python train.py --image_size=32 --arch="resnext" --norm="batchnorm" --activation="relu6" --depths=[4, 7, 7] --avg_pool_shortcut=true --loss="cross_entropy" --init="lecun_normal" --beta2=0.95 --beta1=0.95 --max_precond_dim=512 --batch_size=128 --epochs=7.4 --lr_schedule="wsd" --weight_decay=0.1
Rows from block 13, named by matrix and row number. Rows with one number belong to one channel. Each number is 128 + 24 x the weight over the matrix's rms, rounded and kept within 0 to 255. All counts start at 0.
# convs1: grouped (4 groups) 3x3 conv (model.blocks.13.convs.1.weight, 288x72x3x3), inputs within the group 18-26, a 3x3 kernel for each
# convs2: expand pointwise conv (model.blocks.13.convs.2.weight, 576x288x1x1, transposed), outputs 144-215
convs1.164 [125 133 121 137 128 126 138 131 130 121 134 123 135 130 131 121 135 126 137 129 131 138 121 106 132 122 123 126 121 122 132 124 109 139 119 125 130 115 129 119 130 143 123 120 132 128 128 124 133 130 125 132 125 131 129 127 127 125 118 110 119 130 137 139 131 121 128 134 121 135 122 135 135 132 130 127 126 135 115 135 130]
convs2.164 [135 120 133 119 130 119 121 132 115 120 138 131 128 138 124 122 133 129 128 128 129 136 122 132 132 123 129 123 132 130 122 137 131 110 129 116 127 122 134 114 139 132 149 130 114 142 138 125 129 130 127 116 130 128 121 122 130 121 124 119 128 123 133 131 127 135 125 129 130 124 127 129]
convs1.165 [151 111 115  89 139 123 186 152 120 100 121 111 140 139 158 142 129 138 159 140 106 106 148 135 104 136 103 133 130 123 128 170  85 125 136 141 101 112 118 143 114 125 168 102 152 117 133 121 126 130 127 121 124 101 121 129 122 116 145 119 126 138 134  95  82 107 156 117 117  49 143 120 133 167 125 162 103 102  97 137 134]
convs2.165 [ 97 105 127 141 134 133 168  88 129 133 102 138 156  52 101  92 233 157 146 146 120 139 128 133 122  91  81 136  89 136 132  97 134 123 153 120 137 114 148 112 146 125 150 111 109 126  99 102 175 121  99 119 175 106 146 127  63 101 142  99  62 107  84 120 110  94 128 101 133  91  65 158]
convs1.166 [119 131 115 124 158 146 102 138 112  95 108 145 159 133 118  93 101 118 152 105 132  85 227 128 147 197  84 116 137  92 117 143 207 131 147 151 149 135 126 121 134 120 144  99 113 127 124 129 146 108 118 123 159 122 147 125 125 147 155 140 156 138 153 104 127 112 129 137 120 110 134 141 148 145 124 147 134 112 153 147 122]
convs2.166 [ 92 131 120 152 114 133  86 135 113 135 155 117 181 109 160 135 141 101 129  97 123 129 132  99 140  98 115 121 120 137 123 159 138 135 112 138 123 113 141 147 123  96 125 149 148 111 112 135 132 121 132 120 140 142 113 159  87 122 150 148 127 131 136 141 149 132 132 120 140 147 119 150]
convs1.167 [130 142 125 115 113 147 148 118 114 109 132 153 104 110 141  99 167 126 140 162 130 173 146 109 142 108  94  83 114 124 214 200  55 166  99  81 133 144 144 102 122 151 117 115 110 140 132 126 130 137 124 137 130 137 120 130 122 154 144  69 130 116 149 150 132 128 155 157 110 134 155 121 116 131 144 125 130 142 123 124 121]
convs2.167 [134 151 115 135 147 111 144 116 155  88 141 132 107  88 168 128 131 128 144 141 113 150 136 146 167 141 143 122 117 160 151 120 125 149 154 140 153 112 143 141 134 145 113 139 131 104  99 148 164 136 126 107 162 147 139 130 140 114 108 154 136 136 118 117 164 168 150 115 126 153 142 156]
convs1.168 [139 121 133 145 137 140 107 145 123 127 119 133 117 117 181 115 107 143 117 141 139  49 255 115 188  94 144  66 136 158  60 255  79 178 105 174 134 144 135 158 141 148 121 112 125 132 132 117 118 127 130 139 123 119 109 165 119 187 148 117 140 117 139 121 124 100 156 152 125 143  99 142 119 159 130 131 114 146 137 152 116]
convs2.168 [130 156 120 127 127  78  93 137 128  78 160 172 179 127 104 115 112  91 161 155  66 148 150  98 111 122 117 150 154 106 125 154 154 128 102 135 160  99 149 139 125 137 153 115 116 164 138 158  85 133 122  80 137 135 164 129 110 143 156 134 132  95 130 140 164 120 175  96 138 141 137 127]
convs1.169 [151 100 136 140 131  98 139  91 152 111 179 112 120  67 124 133 184 130 104 148 153 176 155 120 177  67 117 142  58 130 251 191  29 106 134 166 100 151 106 137 107 121 140 134 127 141 145 125 101 140 131 141 116 114 112  98 155 173 103 106 147 138 148 123 137 136  99 155 108 152 140 116 142 129 136 133 122 135 123 134 130]
convs2.169 [135 152 100 117 153 160 120 114 146 126 124 157 152 137 136 155 139 144 167 132 109 157 149 167 132 123 179 145 111 118 172 109 129 126 177 146 169 113 182 118 115 140 138 138 137 113 131 147 138 152 158 128 145 131 158 147 140 176 135 138 107 102 162 133 178 165 101 104 156 156 146 131]
convs1.170 [124 126 129 137 126 112 128 154 122 131 150 131 122 127 130 144 129 127 103 181 151 123 162 110 120 131 163 170 164 135 116 158  93 113 157 138 133 119 124 114 119 140 134 135 160 126 124 130 119 124 133 129 122 120 141 171 104 140 103 116 109 105 108 121 153 133 136 137 115 139 120 123 141 121 122 133 124 116 124 145 120]
convs2.170 [124 139 127 131 193 123 139 114 123 132 149 143  85  92  79 137 152 146 147 124 161 125 142 135 158 131 145  84 173 157 163 158 143 122 140 126 134 153 140 121 177 165 167 143 142 112 150 142 132 176 139 113 148 145  92 131 135 153 155 132  97 125 133 188 108 162 148 139 123  94 182 174]
convs1.171 [ 99  93 108 119 152 120 118 140 142 125 181 119 102 111 170  84 128 151 107  95 134 101 110  96 126 119 123  68 115 128 119  93 142 147 108  88  99 123 147 111 107 132 116 126 110 141 132 138 129 115 148 143 133 131 103 134 139 111 124 134 139 145 110  76 154 122 126 168 114 156 122  76 114 115 119 126 156 119 138 138 111]
convs2.171 [119 120 143 144 164 129 149 164 163  90 156 160 123 197 116 131 164  99 139  98 155 218 105 157 150 115 131 134 132 134 135 172 190 114 135 103 136 158 151 147 115 123 136 130  94  84 171 179 149 178 145 144 120 124 189 107 125  80 150 160 162 135 125 133 137 119 148 122 163 116 170 143]
convs1.172 [142 145 120 132 126 139 152 137 109 123 117 142  87 123 125 116 164 106  67 143 121 227 112 160 145 144  98 177 109 147 162  74 142 117 164  61 138 137 109 154 122 123 116 150 128 133 113 117  99 142 112 138 129 135 119 131  98 162 119 150 125 115 120 122 104 124 159 106 126 122 106 124 146 125 129 134 132 128 137 137 100]
convs2.172 [118 175 127 124 143 145 107 108 130  93 130 129 158 153 164 136 133 126 118 166 144 152  96 105  98 163 123 121 115 160 139 147 185 134 104  99 173 119 100 131 131 172 123 136  74 158 123 160  92 105 119 112 121 116 122 121 149 147 143 138  92 155 131 125  56 109 123 110 102 142 152 124]