config = dict(
    horizontal_flip=True,
    hidden_act='relu6',
    kernel_size=3,
    label_smoothing=0.1,
    loss='cross_entropy',
    max_grad_norm=5.0,
    decay_fraction=0.2,
)
Rows from block 13 of a small image classifier, named by matrix and row number. Rows with one number belong to one channel. Each number is 500 + 50 x the weight over its row's rms, rounded and kept within 0 to 999. All counts start at 0. Numbers have three digits each.
After each channel's rows are labels from the 100 images, of 14976, where the channel reaches its highest value: "strongest on" is what is common among them; "peak at" is the part of the image that holds the peak. Only what is clearly more common there than usual is listed. The data: photos of plants and fungi (iNaturalist).
# convs1: grouped (4 groups) 3x3 conv (model.blocks.13.convs.1.weight, 288x72x3x3, each kernel summed), inputs within the group 0-71
# convs2: expand pointwise conv (model.blocks.13.convs.2.weight, 576x288x1x1, transposed), outputs 0-63

convs1.61:498492530491343511458496443422542396541440326464513475513509507563499446485546506432515524461534534493440432587455467524534478470539493482460479436473526540492537481461522448508442508518515453445446432453388467456507
convs2.61:542493522512511562451564472501490517407486506506525512578589610521541564507518486513460466525495575464509449391538584492565430426474528490500548436461532484468504604510479501504525489504393533
strongest on: order Asparagales; family: Asparagaceae; text has "yucca"
peak at: bottom centre

convs1.65:500517540489425527422520466385507405450464388465543507475419455557475484545495521426475468517512534449334456476474473525510499500481439407526495515526497531502453506540579496520449525491527469428447433427396450484527
convs2.65:543507504489484576559619562484474417486505502466512502507493430496513479458408518485549516427466575488541627459473474525506588549468482443504480439496469535525462446462411561499439497464489664
strongest on: order Ericales
peak at: middle right; centre

convs1.165:478495475478528509553570510446455544701475491519507542517514492510491473499415504491537480555424486493445490525528482493494436366533468499520545514517486427488553566401429453459473416366479492475460478493495422530509
convs2.165:519419524408542544498502510492340568423557539534514568483509463477445541428496500512547440535467581513465384439453485454536507575546526449625501481390510510443444552461539516702527547414424594
strongest on: order Fagales
peak at: centre

convs1.101:613547475450434515487477450500452423465518505430498536528463501483447518549482519490479484458428472525513446502436518489400496511427459516507457417522377590485499512476491499523502515499478390312500460536585493547517
convs2.101:494460498456456532515395438489467403560504503476476465458397514466533552516488480514493457466494466537447564450470527543433475424530629521501471480540524616579497507424527539459455450552532523
strongest on: order Asterales
peak at: bottom right; middle right

convs1.92:541608594503436413508452442480504440514507493475463501528512515574506504447539463485492502552457487523525560503491503496488486498593625478524533378413414398522544440474547466598477513491443434498490388491440490506515
convs2.92:402540439521516489449529424489547461520410471478514534607470404565421468430462444470495504548461467444474536434448511454484476484498581470479524479452436492440500448488377528501500541480536537
strongest on: order Asterales
peak at: top right; top centre

convs1.251:535483507573482419449489404558267501514513446497537446479478578508472478556524477503468457442514523454512480403472461548513502515511467505408480505522475497490471504482503499405470464532429442480574515516444418529451
convs2.251:419467514554554523551551450538478494504414516511363456433513542472393475442469533492528513518551547533551460513465503569460519495478502537538548498483564582443434538517453516508496495490501494
strongest on: class Liliopsida
peak at: top right

convs1.197:512481527525510431482374466400509473401518442445508417411550391354454473540518519496516536440478546471562595445497486492460571480508535546507442520457505554529469481560545569537491446548472509481481479504449532474444
convs2.197:479426485417422477498459476511462537425438505511388465511480523449469487471478483529557518472464439503395442461490454470444511438453471515440561505458429499401426573406528516440552467428395420
strongest on: class Liliopsida
peak at: bottom right