A small image classifier, trained from scratch.
Model: 5.57M parameters, activation relu6, widths [192, 336, 576].
Training: soap at rate 0.0043, 5200 steps, held-out accuracy 39%.
Data: trained on photos of plants and fungi (iNaturalist), 7.4 epochs.
Rows from block 10 of a small image classifier, named by matrix and row number. Rows with one number belong to one channel. Each number is 128 + 24 x the weight over its row's rms, rounded and kept within 0 to 255. All counts start at 0.
After each channel's rows are labels from the 100 images, of 14976, where the channel reaches its highest value: "strongest on" is what is common among them. Only what is clearly more common there than usual is listed. The data: photos of plants and fungi (iNaturalist).
# convs1: grouped (4 groups) 3x3 conv (model.blocks.10.convs.1.weight, 168x42x3x3, each kernel summed), inputs within the group 0-41
# convs2: expand pointwise conv (model.blocks.10.convs.2.weight, 336x168x1x1, transposed), outputs 0-30

convs1.96 [143 142 127 101 152 126 131 115  82  97 125 166 147 127 108 143 133 145 150 139  92 128 173 112 184  64 129 123 127 139 107  97 141 144 126 120 109 160  94 142 113 135]
convs2.96 [125 146 108 135 127 127 124 136 135 136 136 120 146 140 125 142 165  97 124 118 131  88 114 134 160 132 118 153 177 133 103]
strongest on: order Asterales; family: Asteraceae

convs1.43 [116 170 151 181 121 130 128 137 118 108 148 130 115 128 125 124  77 136 128 131 115 153 139 101 148 116 134 108 130 175 145 124 111 127 199 152 112 118 117 102  91  89]
convs2.43 [135 149 104 161 110 162  99 175 123  78 152 178 176 102 109 147 127 136 128  99 123 167 102 107 140 119 180 116 123 154 113]
strongest on: class Liliopsida

convs1.65 [ 89 127 119 113 127 111 119 100 112 143  89 116 142 101 115  95 110  85 137 103 138 129 139 103  95 184 157  95 108 107 110 115 112 104 118 121  88 106 109 100  94 111]
convs2.65 [125 111 131 109 163 159 151 145 157 134  90 177 128 160 165 129 128 118 113 142 122 140 124 128 163  99 178 132 133 185 136]
strongest on: class Liliopsida

convs1.45 [130 121 101 135 155  74 126  87  75 131 158 128 144 108 122 103 147 162 156 150 133 152 151 126  90 123 128 134 122 102  94  82 121 156 143 159 135 138  94 123 139 137]
convs2.45 [116 110 117  96 120 106 132 142 145 122 140 108 139 166 157 115 161  92 128 111 156 103 117 161 119  89 125 119 135 174 141]
strongest on: class Liliopsida

convs1.158 [111  99 136 146 156 132 138 117 103 107 142 105 124 155 103 135 116 121 150 113 126 147 141 162  96 129 159 139 126 145 130 146 101 114 110 218 105 100  98 126 149  94]
convs2.158 [139  86 126  91  98  78 120 125 143 137 154 117 115 126 156 122 109 162 130 135 138  95  70 144 145 124 129 163 119 123 123]
strongest on: order Asterales; family: Asteraceae

convs1.108 [124  89 118 116  90 102 172  77 123 108 140 139 155 125 115 146 131  97 130 130 185 117 118 136  99  83 113 145 138 104 124 136 115 108 156 130 167 132 143 114 111  88]
convs2.108 [ 95 156  96 120 121 165 103 143 159  64 119 162 111 100 140 116  88  99 129 176 124 159  86 102 150  88  75 109 134  74 139]
strongest on: order Asterales; family: Asteraceae

convs1.27 [117 171 153 133 124 152 119 166 136 114  92 118 135 128 108 133 154 218 112 117 134 131 106 128 147 162 145 104 107 114 110 128 138 113 128 101  95  95 129 117 135  99]
convs2.27 [166 179 132  96 132  99 169 101 126 152 125  95 127 130 116 171 152 158 148  89  91 159 148 110  89 108 114 137 132 136 173]
strongest on: class Liliopsida

convs1.111 [144 141 127 135 197  91 114 146 104 148 114 185  93 128 121 128 111 158 128 161 107 123 126 153 147  75  82 144 146 114 140 130 135 113 138 122 116 109 140 121 145 107]
convs2.111 [136 138 176  98 120 176 145 121 178 127 125  78 126 120 125 113 100 100 108 126 140 111  90 145 159 138 164 135 127 117 154]
strongest on: order Asterales; family: Asteraceae

convs1.73 [115 129 157  86 122 112 134  94 101 148 141 156 147 111 110 123 133 150 118  95 141 101 158 118  74 135 157 166  96 115  94 131  95 119  88 124 152 126  94 124  97 120]
convs2.73 [114  88  92 149 162 138 131 129 128 126 122 126 133 116 110 125 106 120 160 113 110 138 126 169  87 119 128  91 145 140 117]
strongest on: class Liliopsida

convs1.63 [115 139 109 136 124 116 122 116  97 128 127 146 157  80 145 130 139 135 131 113  95 135 108 177 108 172 124 174 120 112 111 146  76 107 128  98 145 144 111 132  70 112]
convs2.63 [124 120 130 153  99 153 122 155  76  87 144 154 148 120 137 158 134 149 154 109 140 111 111 142 103 170 157 132 108 127 163]
strongest on: class Liliopsida

convs1.36 [158 103 143 118 125  58 136 113 129 103  91 141 128 138  97 115 129 168 118 116 182  89 125 114 123 154 107 126  85 156 152 138 107 111 129 114 119 129 129 103 115  96]
convs2.36 [154 101 145 111 111 120  96 131  97 114 120 121  91 132 150 142 140 135 106 134 133 158 132  99 111  98 119  84 162 136 135]
strongest on: class Liliopsida

convs1.144 [ 89 131 138 122 158 121 135 121 130 128 141 115  86 113  63 138  90  93 156 101 166 117 115 107 115 118 119  95 114 122 108 143 114 113 133 129 101 104 123  88  76 143]
convs2.144 [131 112 137 149 109 122 154 177 116 145 158 169 104 120 137 185 177  97 157 162  72 159 145 127 153 134 136 113 113 155 138]
strongest on: class Liliopsida

convs1.11 [156 121 177 126 122  84 139 126  91 118 152 146 130 133 186 116 137 118 139 163 145  85  79  89 130 124 124 162 129 150 124  89 121 134 128 138  94 142 117 141 115 140]
convs2.11 [134 139 107 141  98 114 170  81 138 143 138 115 126  93 111 117 143 143 137 145  91 123 108 106 109  96 144 163 101 107 130]
strongest on: class Polypodiopsida