{"model": "image classifier", "dataset": "photos of plants and fungi (iNaturalist)", "train_examples": 90422, "image_size": 32, "crop_scale_min": 1, "horizontal_flip": true, "translate": 0.12, "targets": ["order"], "num_classes": 54, "arch": "resnext", "norm": "batchnorm", "activation": "relu6", "depths": [4, 7, 7], "kernel_size": 3, "stem": "deep", "avg_pool_shortcut": true, "widths": [192, 336, 576], "label_smoothing": 0.1, "loss": "cross_entropy", "init": "lecun_normal", "residual_init": "none", "optimizer": "soap", "beta2": 0.95, "lr": 0.0043, "beta1": 0.95, "shampoo_beta": 0.95, "eps": 1e-08, "precondition_frequency": 16, "max_precond_dim": 512, "merge_dims": true, "one_sided": false, "adamw_lr_other_params": 0.0022, "grad_clip": 5.0, "steps": 5200, "batch_size": 128, "epochs": 7.4, "lr_schedule": "wsd", "decay_fraction": 0.2, "final_lr_fraction": 0.05, "warmup_steps": 520, "weight_decay": 0.1, "adamw_weight_decay_other_params": 0}
Rows from block 4 of a small image classifier, named by matrix and row number. Rows with one number belong to one channel. Each number is 128 + 24 x the weight over its row's rms, rounded and kept within 0 to 255. All counts start at 0. After the name is the row's rms in percent of the matrix's.
After each channel's rows are labels from the 100 images, of 14976, where the channel reaches its highest value: "top examples" is what is common among them. Only what is clearly more common there than usual is listed. The data: photos of plants and fungi (iNaturalist). In brackets: how many of the 100.
# convs1: grouped (4 groups) 3x3 conv, stride 2 (model.blocks.4.convs.1.weight, 168x42x3x3, each kernel summed), inputs within the group 0-41
# convs2: expand pointwise conv (model.blocks.4.convs.2.weight, 336x168x1x1, transposed), outputs 0-55

convs1.57 107 [124 123 120 112 120 179 106 120 123 108  96 167 141 125 152 106 106 120  84 116 134 134 140 141 101 136 110 125 135 140 172 104 123 109 212 124 162 129 147 139 107 129]
convs2.57 101 [ 77 112 135 117  82 148 148 108  85 136 157 123 153 127 120 137 133 145 123 130 120 109 110 103 135 106 179 136 115 158 128 114 105 136 138 114 131  88  98 133 149 157 123 111 113 149 109  60 162 130 119 134 160 104 132 158]
top examples: order Lamiales (29)

convs1.28 092 [ 89 110 114 150 130 135 128 134 156 116 107 183 100  81  89 124 104 123 146 149 174 124 124 149 101 117 115 125 112 106 168 126 106 152 116 133  97 159 100 134 114  93]
convs2.28 100 [129 134 170 120 124 135  84 104 125 107 124 126 148 114  98 144 134 116 107 154 156 175  82 140 116 157 112 120 141 113 139 127 150 107 154 136 119 150 131 114 148 124 118 129 134 119  84 114 127 105 151 179 150 112 101  92]
top examples: order Asterales (28); family: Asteraceae (27)

convs1.119 123 [136 139 140 153 121 121 111 178 116 139 122 132  96 156 111 232 147 124 141 120 148 115 127 113 146  90 114 103 123 135 141 107 121  95 137 125 131 146 145 134 139 109]
convs2.119 099 [112 121 174 123 107  93  91 117 165 129  77  81 131 116 114 111  90 122  75 155 165 217 121 115 106 120 161 109 164 130 139 147 125 116 158 124 119 131 168 128  68 152 134  99 168 150 121 113 186 114  95 121 132 141 136 114]
top examples: order Asterales (28); family: Asteraceae (28)

convs1.40 109 [147 166 105 130 107 124 133 115 122 111 135 110 120 116 119 151 125 170 132  92 156 142 125 108 121 174  93 136 130 197 116 104 149 145 164 114 170 151 162 132 153 127]
convs2.40 097 [180 114 129  99 114 114 115 119 137 103 116 137 146  84 155 160 150 153 104 125  92 104 118 143  93 103 111 139 155 128  80 119 108 145 138 149 112 122 144 141 129 130 106  70 109 142 121 116 144 125 129 126 137 123 120 132]
top examples: order Asparagales (25); family: Asparagaceae (25); class: Liliopsida (25)

convs1.1 121 [125 160 118 124 153 120 130 115 132 129  98 116  95 114  69 129 123  94 127 117  98 102 106 108 124 206 120 121 109 184 108 139 132 102 149 138 132 123 113 125 102 143]
convs2.1 099 [145 117 107 131 106 135  81 202 147 115 110 103  68 139 144 112 119 117 120 110  74 120 109 175 118 151  70 121 129 147 118 107 122 130 106 173 124 100 123 123 135 143 124 107 125 160 141  93 163  93  99 134 124 123 171 104]
top examples: order Asparagales (30); family: Asparagaceae (30); text has "yucca" (25)

convs1.8 083 [ 95 153 130 113  88 126 120 131 146 134 100 139 105 112  90  92  93 148 119 165 138 109  95 166 134 116  96 151 164 128 162 107 110 171 116 153 124 139  94 116 137 103]
convs2.8 103 [156 124 164 104  94 171 152 149 136 155 113  82 154 135  86 129 142  98 159 160 138 138 153 144 128 107 140 120 115 111 141  95 122  46 131 127 131 158 129 162 111 143 121 214 106 141 110 130 101 125 118 119 120 139  78 130]
top examples: order Asterales (28); family: Asteraceae (28)